{
  "model": "contrastive audio-text model",
  "text_encoder_head_dim": 64,
  "weight_decay": 0.0,
  "adamw_weight_decay_other_params": 0
}
Rows from block 3 of the audio encoder of a small contrastive audio-text model, named by matrix and row number. Rows with one number within an expert belong to one neuron, the router's apart. Each number is 500 + 25 x the weight over its row's rms, rounded and kept within 0 to 999. All counts start at 0. Numbers have three digits each.
Before each expert's rows are labels from the 100 clips, of 14848, where the router gives the expert most weight on average: "responds to" is what is common among them; "peak on" is the class under the peak. Only what is clearly more common there than usual is listed. The data: synthesized solo parts of chorales (CocoChorales). In brackets: how many of the 100.
# router: router (encoder.blocks.3.mlp.router.weight, 4x256, trained with AdamW), inputs 0-127
# up: expert up (encoder.blocks.3.mlp.up, 4x512x256), inputs 0-127
# down: expert down (encoder.blocks.3.mlp.down, 4x256x512, transposed), outputs 0-127

# expert 3
responds to: violin (59); note G4 (52); viola (35); note A4 (25)
peak on: G4 (45)
router.3:511515543539477458475464527534527516473467522471514522530459475476529502535494476528479476531523482542487489480476497517514532530473496518482538514525532464514526514475524517502489525474469480469492487501480460482509492519540483530510537531481471502512529480476497462515507468488462526494471535505523522499527527532464469513484496462467543476530473535509483525471482479515511480477523
up.16:509496495507502492532475539488473503516535508488553499521491520505504519537505492516459521478503497489487491453543483508464509515546520482534497496455466513504453450516507492561477521466478464521468506488488512515462539490480504438501541532470508500500508471512500527475515511547516571474511491517477444508512453480508502539499508415506502519527521474471476492479546495515534493527520
down.16:506512481524496502490484515504495527473521518524493484467518475532467534492458512559513482473543446466467514502487517523500538500519490493471531523492447500481497478487528484521574506474523530490483489511497494490509538460481463514524510487479493487452554517492516448503510496465516501534488517495465490513533543535467532467504528502436534498488535565511536501502489530487481495460516
up.17:518445520503484549518478518474465466552486514490532449515485538534516530484496517464482513501506522479501523499492509511516442512506527495486479519539465480529513491450449510473508475500524497481474429489484500526458531479515489457496492521518505483519511495525483522505545482508485477492540490500491528489501544498477548452499472485490494474482495477504507520498529504527438483518530
down.17:463487512505516472515500519483477510489463505522474491476508488513495455501483501474458507534512490496476522511500504479466476473543507489463503473482499493468531440502534527508540475477461543472481456524492515478515498508497490474480479525462491492500483485512499523517489518460558504472495494492474478512501492487484519496509468542491509513568493457487465453530505534472509543500523
up.18:455501477508495482518535511482483510501508473483514486524498503497475526496540479487546511494528496541502488486508519531517521537511490440523470523487478521528550543470499475535490515548462518496490515499495483506486479469482479500490484511555473474469491521524475543499438507501504483501521464478482469488500521515521514490489502557489529483501526468529532520522490511554511473524513
down.18:489518541474497485492476515514508521506481521438523512472498448515546493489493447519472486454477509547500491485515520449481559486412465495499476494530513507506547522527476558489440485515488510494508488478519511522524478528498469490516518501511564471527472516509501531481465488519567515519499527490472500448507479529505508486500452516482489475521496485486496509512496479513504517492509
up.19:461497488494497536536484524502484505498476451471522474492539471491511514462431478552517532490515483489468495489454523493514508510541534516474514463500508507466464484541467500488502496488518516521485535507494443485511472508508523500480530490449504480482505488507519471488517456481466508492475503502526520532476493515502485470504527519519454468499492497518499496541482479534478516485524
down.19:497472515518521489468505531474465497508484483486497466467474494513550514498511517477498498531481460518506494479544529540535480493539497526498471516467503497529517528516520536510495475480475496487478546522481464479519492540503531459500500480493501531508505547483504469489533508521470520506505506528523470462514472480542511498500506524484534468540492541496501519537515480496474458489491
up.20:473502470505477560538538449520480494492481497543503488507496506501493443534475529516512492507457490480500528511527472500507455504488491490569563469529508480471520473477533496506488482478514501506457524502462486503488452516479500460489537488487504473556515507506509496503471488462487492528440534490503501520489460492516518530486501483466532482463487492482526506482510476506451491481502
down.20:496554515527474536452542449510458461510441469498478458491468512494508548501478518472465547531554473489489479495461510511472437497493465505514460459534513508506487484448498505496475513516468509475491519491543484491508495492538506517493494511523485489539492488439508502497537498534492535483507499501506529536492466469525519506504499508493482491510506497524455503466483500485508474528512
up.21:501495482492489507459547522503523559482554494522476500464513477483521514498517511515500534536493495553518515485496496487485463531492527524545431497497537543510562503539517488494494497504515507480475554519486476483493489475465512524515492455511468469443465503522476503471473462480498490492521468524466485464539472525509520512460508455534487506518464490486478500519505483451454503519482
down.21:440484528521523527498510518517458483497504455484467496459521495517506454497488484502472506556534479509485532513498532487497505543484508455516489505491485490477443481501496479489515521495515555480511555481500511462477495487513527503520513504561503533490476501486522488479491491535528517475543521516513476526531453457488494491491481515495456487529468524491508471478494499535479502494494
up.22:487492490504514542535526480515486508498537500498493552467496507502509526481513525528466494535493507508448494476495476504509503441473457523511507497487513535527499516500518513526513462542522511482539484510485500499514493498488482509478480494497501455557449501506484514450472522489518532466499483481472460503489483459468526513504506536531520495510539492490504449497469497535499530484463
down.22:534528509491502504510499494486482522526477527491469529475501498500462488501510516480511465507538504476498522516515512511501492469522509491527492446498490542503503461472505517518512488465546477509492509513506512475520502453509503501480477504530504500461509514533495498506510491481491520465511536501514523532524495498525486491518466491506519473520500451507506478473462492501493521511548
up.23:486495498509476521474508469495505506531490494514518476473531523496519492486513506492529511495535493457477465458505509475496492482450506481464534423542467552511505559512489546503480486470522518497474460511484514500490489497499514493483465463495481504491482481435509469538540446488494516535496504492490535520488515503510534495498542506518485528485541495445531428459487494527506485473447
down.23:557526504528550458549460494523503504514518489507507477440537493563509492435499489526492480546489481504455493472533508456485460479526452482493484537484464457494475517490538488477518472544520507512500510465509514486512487517532510491513544492508504502480482518452479521505513481473508466535532459519487544489495472485497487519468459522524487554525499497493477509537438485498489524546506
up.24:535479476494551530532485486492496491489540517535541508512482495461485483522484507486481476507520516501515485508494510501480485477496513564485432477487484476474477545447422525516504481516468504531487525490500492520503492486496495521465466477501511520499471486486544472494468467487506448475514509506517517480488506496486493513547502535476447547503498473495480518528463513486483514485500
down.24:492500517489465529515496494454508420494479466454521538461505477511469483493519552469584486467527481485497490530513514456508482509476520518518512492474476523507531537471505502469523494519469480486507534516536534515489458497525490473502488531476534454511500500490506505535495504520482544520485529508506479482483514526490498527498484533456485496449582475476520499500475467472493468528509
up.25:479472524492499497492495483540478506511522501497518515510464456529448452491457526469514489512514469438507498526471528535485498536521482468525502507488511502487530520476481532449510540528530515473517524482504511486512487496530518486520489512513493548471543523472497526519547499525505486537463515521540485558519502506510515525547464505495481505532562486537518521514480439503548548500472
down.25:484503512547507524525531493482470499525452508523548482511550535479520470484453505493467482490516484485490489503514525495503512487484488499506474456476517521467466461490492500471502478513501511510498489535496440488443488477510502509495527502504499456537483477495532522515471496506509556417457479516487504482532546532451496459474442517485484509464500474468509521509501478520521511486519
up.26:479488532543469495494527503474477509520483498474462503481535491492490513507475503493488473525517466524556514508507457532521551496494488531475492536518500509482499534516502505529531531559518503492510488467478505482478528449477484513498440497519497504510468509560521547479431489543517560489523482467509461509511511475462521500470506492518492500481518491481534520532516482503510507485550
down.26:540481481514489536514463486551521536527466525506484508552487519476463541538527481451529499497458459535480489511503559486499466544487507520462476495515497495500498507477506519505507512447500436511533466517472449526535536500508451506519453450505492517468491484479523463492484523564457497514485482516517521486517519516479516509486521473486507513503460535564501486470482541534544464503507
up.27:497509526486497554507479490463501470490464451514466448542501493507504496455475490515550492505504495501503515507525499481513479511454479510521487501498501469511488540462453526481495462484477526518501539517487526469448517491518525503499458475509484507483478485534481488511519516478486508487559480483520510442473506498459512518508522539510534499497505510466544450477495505487478515471515
down.27:504487524547486484544476467480488450503497499472485484488555514504539502494505451469549518516470514509481450518516517495464510516483488487514451523471458487545465487511508505511520558465472489463542469509516483474504500438516509509494531574496542496490532487497496484484459505520470487524499507544520508498497536491529536532489513485499491529490470487511507497459495480523500488481512
up.28:456440516517502507515480511470510534552489499542512463497477478524469523518492486497504516503539474499516542492451483482493511460463463499528517485492548487425486509505529473537527472483513514469485491459510529513576489542553500469488545477524515468476483514497496480502510520511533493517451497532513521470477494516523487480524497513545444470530477508543501478468495493491506516518525
down.28:520462544487535498506488489492444508470531487447482506525536481485529518510510515531516486507469493511453476492495490521431489501458468468533479482535499491491501513493508546461465475512513526467527561509517492518530429465516462484509500504497497480463554504500509509480509439505456485496531492555492509528542494467497474474499492484512506507468498472523532490516521544519474526475491
up.29:505471511532497474459522500482504524547504446500461473452475481527515534496497489489474528543522507494531496516500504537458506454505496435470505489516508488488475495525484516469471461530491512529492506521503449463484501529527524455477529499491507473497504519479447483499504499491552517426507507506477454517515512528518525481449511474509509486520499497520461487485511449488526487474446
down.29:492494507465539499476485503466519525486497485532506493555481494501534490424482530465499514527457451493481504512518522528503496476460468504517506543536503511528527509500481500496502472525484476518467484522487487513476497499509502486483502501497529498465537532522499491508527492434512478510483529510522536477506485529510492498502561535471497450469453491533514472505454480519480494522545
up.30:483489512486548476520459486500454493453535493550489519502481477475521499533510492429518502511508484530437457488458525508542513525503541496502528465468502502488476531529529518508497471491492534502454482503491526505498530523482501486498459488522488513520465499494507523506471485460510497504491542445482448520485509479496506489497506513516504516540467515493492485475478526526497544509477
down.30:438501494493477463506495500493513514527481472509527528496516504475496494469495490511524499513496485551518497512514480477524527520484502555509482517517532523488482505484532490509496533441499460516469516488443462543548492482517512501505524482497473536522484481437474493498473490503511463480483515490477488456510543453488521498457528473528474549487501530525511521482454459514480469510477
up.31:519471502483488475537511511540480503494502462548464500502531514466507512509477500490532488510469526542441485528537484506505460506538525496548494503505481517468486442529508487496505515481471515494517513510488509501482490473482544539498494483514507459494551524503521504444546539487444455498536500555516514509532501537522443504527489531508532554483519452520580503520521531491471498478474
down.31:490532524523458524525474515560512534513508497522539541512519514535497529549490452543514495492446505490474453478488469474530531496513524452475502468467461485508520520496521538484477489493524499480489509514539486490500522508450500507501524490499516518510520510510466461529492524521462480549492505545460529499485489531503480459525543494526534509523471513475516534521473484489499523470480

# expert 1
responds to: bassoon (57); note F#3 (37); note G3 (29); note A3 (26)
peak on: F#3 (32)
router.1:501507523532477460467463521533529520469482517467509530529474491461532511543514463518470471526512462534476493480478517531512536534486500505481534516530530481511534507471515518488478523470468478474501481467482475474511489511536478520509532540481468506501533480483495460521488462502475527498473535513513515524526527530465465533503499474471539470519499524507473542465478487510505472459530
up.16:516470472529447500530489517510519491452538468476529501491488504512492458525522513498464472478519495455495512468474504530508502489449553472532505500485506509517471521532493510549497542495491484515500498541518524485428528533509496510529453511495464524477471448534514489493500515425499512480507497448508469486495506482532476466525484538500465492515488518500546456521518489500549522445479
down.16:526517547496513483471494493506467481504538492510512472519440534499516480491517492500521519476467519513537537495556543506436511521495489484515494451497492482499492489477520517492480538533501500516530460486507467531523518477463501493535490488473518520485476527540498496483496508481524525492478474535485490504462471492483504494490497529503496510494453489506515543499492527483505524568519
up.17:519498454485533476491490438500497508508521445523493455490471460505532492539463482513465514499496508518473531465498451509478521497480527500466535502480496508505514542488516538476491462516488485515521487482527449499499486505474497527488496471511535509483553502519472524524520490463494521471515506535539455511488490507499495536513524507511481495492545469506539482528435506556511533515470
down.17:520477485455545540483501501503527460507492466483529495469531503502506510467482448501457468457475534525517454508481506515530479505512484486528517528504533480506499448517490526493524478496482508514509514474506556460502489547506540517472472518489518518470526489523482507515504500476461512484446514541489470490504555516507515469509476520486496470501529459490497542509484544471520469498479
up.18:480507520503498532541513486490493504504526491493474499497516528494517493487475545476503493517496506547512511499555443526480516487546472528507541512512560458490469517482542482508448493515498493485475475499519499527517505486499552509492496478521467511494472506498498527542534485507512460533501492502514496522502479458537478487485498469504541495480515511534518471499559522497519493481499
down.18:483469504479518498509494508487498487490486541486477454487463511514512497528485558553466493470526513500529501483493530494496511461514437529553459507541494492501486495492517511513505509544479504508521541518471486486504465503461518486459535518477484507466506494516502495501490475482448505516497487506553466485501517474475512491504522506499506476514511448451493496468506481488518467508480
up.19:536515524509474475482488462512497490510490472504525501540484527501489523520494519530502543523544489508505494537518500532539478440456532474516492488466490494554461475509465480526505484518523448514501532513496521497478500497473472495553508532476480475510466491545466540524483493458492496466525466553506467527510525520511503491480500498511514492454542458473499524545476483434480502530483
down.19:447487495491462509488478460503475482482533500511456514478492498519488473513456530518491490500554549513493535565480511487546489499459492493512482531501467481502539503525505494500515494479466472506496467500518542522504505489483484477532534507444521498545539506486450512504511476570480486484517524481493486478509506491493507477507485502435523497476501462503485446522508498489510490519533
up.20:461514484489515468557510468530434463534489474497514510497505512517546450504534535487505494525457482558546516495498508505511512528479485507515473449524511521480518483531514485494520463512508495499480500462514526513489517535499457472513478506488488534457481505509536494484427521506481463464475515509495516481444523498468531506513513475520533491466512515465485493479514474509472500557510
down.20:518473485485498468500496459483446483522527475457512488477552527502517520530504513511463437454457524535518497442564512517476511510512434532522497469498489479529523511483505536505516433526500504493508505490500530504524465539429526507515512533534497543466488521504484492504498483467475514524447542510504499509469486515509507487555496502486481484487542500492486467477478508512508497468528
up.21:475533479473529508465541516484492511488461476478500505524483489517517496491488490543527507512439479532546496463497520523494476492467473513510509534472515527538510482502489552487454506498467472495456481494525505475507540500525498503501486489524466513551481527508502509456529541500464529447488530495503480504510517498528500506481478475497435469517520481522518513500495470482527496494500
down.21:527493495522514467518514542477512520520547497532516539533504555503478509494475548527525435462492475506474459508549502467543540537493473487486497492510500491452469499531432467492444537484476488480473502498539482513498460495454510464500471509470504498472485488511478516468500496499501547499479556534500505542520530512534481509502477475527495511540475472502506507466469536525520474506530
up.22:507482423507538499507510550524485500531502495499496468430490476509545478513468559468545473465522498497531500506533517498490461489481513517500529460541505446528519515502511453508477506504487488506490526510491509482494495471492477495456516477521517518519465493454501498512539487466509441511479491575495521468475493445483479462520486502518536486519459538550485488502524501490497513469535
down.22:477492536530506521489503545505513496519544516491500469476487440481532448474475524526501459481524505484502436511480522509496480530512481484507498448501524487513494480506572518508481523541495470499480532461538529504481456518487486507525500498470509515493478486501528528498465507475499475540490507513494475484494496499488502496509518510490497487521490490534533526477506454502492511504506
up.23:492495489480482485473484525505511503527516484530503475475522479502534481507517521501500505484487447493490512424477491494529480517521495553513523456471481548515510541450499475478505510474467444497507478462504487483524516546472503473520497512542470480556427513451501508482517512551521452507495468515512517454484502494528498456503511493486472474464532498458511488507525486535463506491511
down.23:497509487517532498495534496500488522474464547495502506520509485530462450472454495558543519515485516497495520528495505467505469503535513502487459502475480471539494463484486486513485475507513478486535493494472517502489476510456488513485512478472490498537485462536510504489493472476543513525539488529491505490529505502498575540511473468545522474519496514497494488458508521518523476483500
up.24:517508483480517512496481450551444440494531479519475441498494493452465507553472499532513555455485535501493499486465522494486493532521476453510432521512505488486537467508515510519486496494526503499507476456484484465481513518523516507486504487532471504520490484534523489478523482499487528473513507472489521483507489517526546505499524483485462533466497486517521487481506498459477496542469
down.24:513487562514507468511451498490461517515507486492461468474480516484488472497528509550474503482509480481497484512507512489512515570495501499490487532505468511525481537475463508506511469525520499486524466524499519455474481457502509472441473504472474515534506496490489476475468520521457455479479502469484482521536498510507517497496472481498518510505495479539482497453501540511500445496522
up.25:514526467484497539467511507524533471482524486538485481525472520480523498464515532542485498554497479467465477504503478544512475535527515516498513499500463514499548492506457509520440500502485530497495559487513504470498517488484491530486492495479485521529501451520461470523510516497542476492506497527493520538529455498541518459490518459507505549481508475516490445486488481490498486492481
down.25:532516496494508500447507490497514446540502498470450483510526512469551506544477497489489469484512527488476505435511503510480496527493523523457462511489528537507474472517465537514499484501465499507502427483481504541500451493513473504523499497478526517467510477505496519481504478537488488530561505511556507485513471518486534492524505461518507515493522493525504484506537521483553498467476
up.26:476505488524483503567473487493495522464512495528524489488451503507444518539494516508489477540474533515513520495477499498467513476527504517491494522476473498520521522477501523482516456483489528504509545534507473496490516487480527525514489480541466528425527456494505511471431470511478505510500555505491525516469487465505511530476567538498472488524463499516495508497496489481479524439453
down.26:465535503514459465521470523507520487517486510455477512518488509499530502509480476516526542510504509514503504532459503501504501474508514486522490537519515489473483479445519472473491560451516551516496504508527488539528521523530523496499465458496488502514510522506473534514490466510519531522533480510474541510461493450548527515472472498489493494526487515474493466506479471502506492524502
up.27:481527504492552506515487486507507483502473524520520500481502477534516554499492501499518456463516541486471492526547469493514526487522487515498523525469553465493514504504476449512512500496494471491482510475556539505494481493484511480494468526479475486519470524469501559547518511533544489492485502496488478545485532501491490500464520484512500443482507479499481495448551482498483519484517
down.27:524482479495489497495474485493526541515519481461515510463535502499486515503512514504500547454506505481458457478505524471531469515485501473464484537439541482512504481502536544469489468478523509490480505455477481472494483537509501522493469486508493470515503497453534465500513509505468502475480484465506498502533574472485501486466479469460507495465454493455460477483504523520507518502511
up.28:491496476481528482497522482463491514503486514485512516501480517529540509527487499494517482544487483490516520511497459500522498532496486481497483510450515474484515497528575467484457529482503464526479488500477482478503490498504513505536498504536515486488505531513511527504509502490440493457455476506503515532534535503537512512495491525520496514480500519538494515472484498497512507486488
down.28:499467473469496491475504458475502507496450537484542534516493490500522466484512515561469517489536493475484470525505492442497490513518511492551480501516490522523473489505486521550539510465523512517525556524522532476517486485535498520502506522520490489504478482479471526530475473504537503519489513549518466480477520536509506505511472499504486493514488497500532496535476485514527478465506
up.29:470536480534513509496552517476457489503480483512517487489505561535466502525494459506494534508469511468508529519507489494496525493481498498478513480501512484497483545519503479514518529510526503491517487456498491499503480465490531526511522542503501504504494503489497536494529474501517494511533551508500493497463493496542467531505460487471437532482491502472512504480547494535535488500513
down.29:452499513487497474520539472496483513483509482509466514500496506501519527512488477513500523466542496470533566503457512520540503480523459518509499502482526489523502532444519466471532517499542476468496474513483485452526491506489460530538469511503509504504484494479544490518507525518557480502500463526489494507491473510484453542461480511538482526515471480448483541504492493477497535472523
up.30:481489549528525501518500480475510494549537459509507503465502512519482521527482523475488482488501492452495528480496547471465499496521482493507515478531454455526498447491488507501512463525457493509471479485490493518520505505515524514480506452481525477458507511505453476485527540514553492524466496493488511544456499538490508524529513482547505488546513503499503543515509532510502521541477
down.30:539488533479523461490436486485488504505520523495493537483503470500478502478493493495475543456513454455520495511530511499500515482445526517467462481514519506513552510505502499494498457545510469476460502501472514521513520530496479484531474551518529518501506532524525483486505481526508528533524507508504505495462455485530510518512465523524491483475505508470472512513512483496457477528512
up.31:525509481495493474500556459510501479478500481515539476517494521495461505523478510485497509486473459529479489463478494495534509488447529506514539496517475494467523511510498494483503518494485491501514490520512478505562460504489516525489499493485540489552509535533524489481501481523550484475483501472486489523520449475524532494488473498503528525464483444512493440510493545499484505490528
down.31:466555496481505456507499448489544522487501502486492487475531506501475512450510464556513521529524497464532523517517516514509504529462509527481506495524500556465440505494527527539522501497476461532515504477502506489489491499478465521525468472492497527499496527500528520495481509497511526463527526464495490521557499488491483543510474475503483535542523493489493427522491485529468512530485

# expert 2
responds to: note C#5 (97); note D#5 (74); trumpet (64)
peak on: D#5 (41); C#5 (41)
router.2:510507528530486458476460527533532526478479536470521525535472483472531504527518474534472491532522470539491491475476487521515535528470499509485534515526525488527528513482527520502489522467468475469502472494470469482515502513523483510524527527476462491508533474480503462522505470509473531495464515506531521517520534527465466534468490457462523470529473530513481541461479485495498472471521
up.16:489484518500528488444515501504498562503480465512484513480489491533505528508527483507499464484514499523530456460466540488500518487524455511514482544496541511474467526488525505544496463480463503503496516502522511504500477509494461523469506505517542439481488527497501539500491491519502507498517486516486489452500463539519520492538518487463470547533437502498481499530446532464509544468489
down.16:513466524543497481501485528532491545489470544506507487494560554514508500478485501510543480468582482509517520476462481501486504487508457519496501523510527505483529522524471514485522530444475468474519497513517536493506502507516474492537518517521562514509514536501516508562489513476453518495495552535467519508499511499504510518508472477533537505501483507505491509512486446532459508534481
up.17:523499462506470527482514531496545477498474477509463515485521488552510529484492489475483515540437480510508485547501558521506488474495482534516484505515527457470478512514488514503531513503509519492473502463498518483455521498486561501527463486457461519485516547472496494507544480496481487513479455508451473482474501500505511494549553547507510495516520497516504458527448508533532498487493
down.17:491511523476484488515452517489514501472508507508493469455464475492506463502502532517467497507456517532521525476511486508493445480483527518485482544512496521449481473443514437507505518484517508507478523522539483531519494487530513466489501480487477525475478510515519484467524463492468466500488508514476451502516483517467479501522472508527493497484501506509503497544497483505518531508511
up.18:500469529521468535518521515491522489501541500566494479478466501486492496535483492513543520542546451491512471462496498518502521526462470484520522500494521498485499497487488496495509487485483448498450531484483514516540571502503510511501470470514487503534487454515497499472510492507494529476466521483509505499490524513483548518482495499570497521529506498509512493502479511485564526529520
down.18:532502545512510485529522518508520454516525515498514517508452526555517496535489505532474490477500532474493467500489558504549501510490478487529505507450455484523515480444507463449590510539494496511500497515478496476497518537513479477502531508501503505496511501509504513507466484506529531493505461490490502492488495501497512505529456505457510529508507533567459472468472505551455514506544
up.19:490502506516473487522486505521451496512472457551493440475525512496505485506493524518503462474479507458477512502509521498532498484502503430494522475500489520505472492500491525473516470501494521494459489466495496479525490481545513489445521499488540526490533538527478503536501521535476508466520481517489479510542501510591470501540479534523518489480483501463531484476474529540499518512504
down.19:526494499523502515497517512496527575499517477494557490465493507538463490489546522495449530490490528522489544493472510498452531533510491484487466515482504542490478473487542520495457486525509536503510512494554512502495510492508486486538469513533487498509479475497518432490488523501484494506483439477480505481498517469493465492477489496476478509487532508454485480497500527490502529504506
up.20:506524507459528489510468516504465492478482479516494488494493515467516504563478523500487499460525488453522496469487495495512512498524507517518483521508502488524464502494490427551460498500498511507498524516489482480500536534489487453446498515548514498514566506479467470460531524528480471467498517502481487492470474501460492485489477487527490523503522515472542511505401495520537480501514
down.20:491483515484484442463467518522479450468497499474474504503506492500529530474477486520480468513509528478537470490532472474529493521506524513512518508474525489484542516504534534451501521466479526506438454504520490475498450513555505480568504545543525503504487538487564550479534495508519553509512485522475567484507530494523484490509507498509474479502535528516487491453518475499516483536489
up.21:517523444458471534516529507517509507525466477512489511446497501523533508514481543487525454491518492521490506518508482533548504481457484462525490513496505529497493501531502539520533505499525539523477488507497492466496524486529540526512502462523467500494490483507458456495552518479483503538535507523451512520491481493478466485488457509459454519474492521485511488488482520519529496488495
down.21:496532505527519510531517516490532504480493508546465499543472460540461492472505545537475483533512483501462480485497478489481534503508497495496516519489458458479528487470497470491535467476482496519475497504421478506539492492505508492473498496470518471515482511516476433497505490536506495469506478490467500516502517483463491499482486525501497533472500559470510504527471474498506498520496
up.22:525437486468476472490501522468492508483517521500502492505514493498461477460533492506469493489487497516499453479500536497477512493468504487499471503528521528486491457508497478505487495535504512504534455482501498532505526510508528476471499508466528560491546510483501545504535545506492531484524493459551519490515481498539493487479526536487488528485488463538505506498460454478489477503514
down.22:468509521495527506486496492492485464521466499555520491496491479477504521499519469524496471576491485494505486513518481518510517497475534487539448499500472467523513476462493469511508526468451499513463524500476514499557508513505492492533467508501522511447487500505529509481484438498464521476526484489501465510524528479478481530507453443502482506522483503490521525459508549473507473485465
up.23:448513457486522526502560496493519540504504481489504503512497528520528508501500485490527518509500505493541512512513447506511485508525542545489470486524499494494490540507516508474513528524468515485526518503477488503507501525486489507488487490444539457526484517494521527476504501545492538496504494502484510489487505516465511509481538524490463504482478525434529509485557478463529509492477
down.23:530484499534495515499474496513509523528510506507472508471517517478536474445512521515478513531443497481499439515437528511503502495499488566516508526482517476527513492477476479506483527481495438541454553503559506503473446520528510512548461490498514502490518503493502505447492500526492493516511547521470481502459489483513495502488509507493497503491517513508481534536471550481469511474483
up.24:488486486504521472488517496455532506471473520475481472469501497493506509465487539479529499507509492524520517470508507448441457544467537460560475479475526527459512464526552494520512513518465498492522467517487495514488499471486526465507489502503499512493492548470489525476483476518446537489514534450487488484475524495490503516512513492487468496492531491523512505549511482465474515533504
down.24:516543497501490477496502514536512496472513529529429525536494509458460507457483495488542496461499533498467496534469501475490487498435512506497537470511491413483503468484488501529484529538499527496504525496491485517476475510557485474539516532499515489492512493491453490499534496487520487520463494520464526480503486529464489442492472515510498506526465523477504521504470526505501511482532
up.25:482517492518505502493483488510498455512528488489494497495548518531460490557497546512478504504445498491449486573542455481521494500547470497497466506475549435496476510492511480515544521484460513514485449528501504443487485512494546483509472517496481461510516471512455509505486482490533552480500510449506519521467524506490486506483487460504486498533489488488484497538463501486483509544472
down.25:495513482542522487525508523450461480494496517526503480529494464520525493522484506486495529499521494492498523512478499469533488462517506502533492457484497522515498490502528469517465484500512484499493490441503510509502495491507508528477483476490496511529554494529473469446502519526488513535505492507482483489493517521477516505484521481440504495489498531528502561503481431483519533535493
up.26:521462506516527486466499447492480506536522483521515553487512486510483472501488501522478476510491504503526511502493501493481522550498475466510452507440448498482452494501491516431473497474492497495492472509524478471476523454493473480474472472537502459482493459490516507465513483466524469505477462487516492534522500489468511553538522430500496532484489488505500498470511502516528477508497
down.26:524493488520522448494525507488494527523457550499502553466499507520508500457528518535503545466498504506439497487447528498448476549465503471475478541489428476471466488505498509509465464493525500503482474486494456492530528491483523469562475497461467500516520528471517510510483466506470556516501465521458528524469495527493527513501517513466521524449469516514486480464529486490507517490495
up.27:458527513450457496516487553479491477494524530536515527479484496491511473460520488455503523479513508487468530498478533484488490497484539478492472545504474532491515499537505475518501495505474501515497492438470512506569484465450521482499453477530449524502504498528503497447527490514542468494487496508501480491473521537515451441521487466476504492507490472475532447512511505585481507514488
down.27:479514480508476508485514487496546453519501460523493477493536531493515448467509495519538485529490470515492534530523523497515503478498554511468525494504499493492484491506491524499505528486522487508524502501524497473519531489550517492484469560525479475509517474451519504485508495516498519544504510456523513494488458503446478514514513529522501506493471473528500470509465528514485511500494
up.28:492498495481491483488513483504544520506464542474505515497532502547494504507475522509526508487492502497480490512501485514503435499475464508499471495504500569525454514533449552506453505451498485512505531505517521475488518459473489468512511483506506514529507518493537496489551471509437500494451551503485490498503497524475515483500508446508438506520527490471502509514488481483474480490443
down.28:466506517516432446493509526491482513537482524504476482519480481522508471499536488491484551499511457490521496581543488496519515504469521497515464510439519518519495439486527484516494509466510504498557481526514509484532478501538472460478473472506486499528468534536480522523474520520530531471525489477522475528504507503508503518516518521552496484511468472517522489504491559506480531473496
up.29:473498526496509530525481514499539507497493468498510551503498511489537486595484468492560527516512500519485514529523495508483495501515499519463485504490523508468518474520509492478519499544490534518528470479521528509474506487495509469449522460463543497503516463460475507492514489473494462455513488514495492514492474465528523450473478516495444510508500525506492515539467480509530520477529
down.29:526537512482505479549468507510527478490524519490526509520446462476506514494492491479510526491508572484476530454488491470503517536467486526485509485462527524466537500512487516492506493529506494529491517540520522481455539494506490494486497470525488515523510499491463508479527531509541508494494496522505519493537524542494470475509468516498481482537486537547528498492566530501516519510496
up.30:498511488510452541529494498496463507512460502502492477540501525518494475492469515474454507505512478499442444504527524491505435519485504508567487491503528513488501503470474528516520451506556495441473497501515540509479490488541489483500505468471562534501521498488502489466495497498529503495515484459449511526546491479478524520498488512545441504480514529518503508521483462506455513516513
down.30:507513500508484540524513517514557506534469514473537474520507482484500495501516484506504514475524480516552462488489513516463462520481521563486513540542521480532511517516489524537496495527509477489465478518447490473494508496499472495517484494465492485431518521528477506501517512471481499526519521511492500465516509530550493529513480533568532497554540556474507483454490536514467488480504
up.31:499499501524506548493546474533445465488513488513519522494504453531506524526526500509521510541523529470522535510471523453511523506493515516530537510507517524495527528478508500515522547517525514508518477460538493480523465469483484540535498508524532489487483502481507541480571505512501480487512537475520492484491499452513513545527518519521507549468503508547529466531515568543480466508484
down.31:552466509502484450483487502484498471492497470543482513503481462493497513506497491509516476507509492522557515445481518459480465541541538499479475481533515512500489476470509503496445474508501528503540555495466532521500451505475531527476519502488499495484522497459527486468498495471504500494533589500516500528470499493440474501481504504518521491510546493484527495491478474531486455489549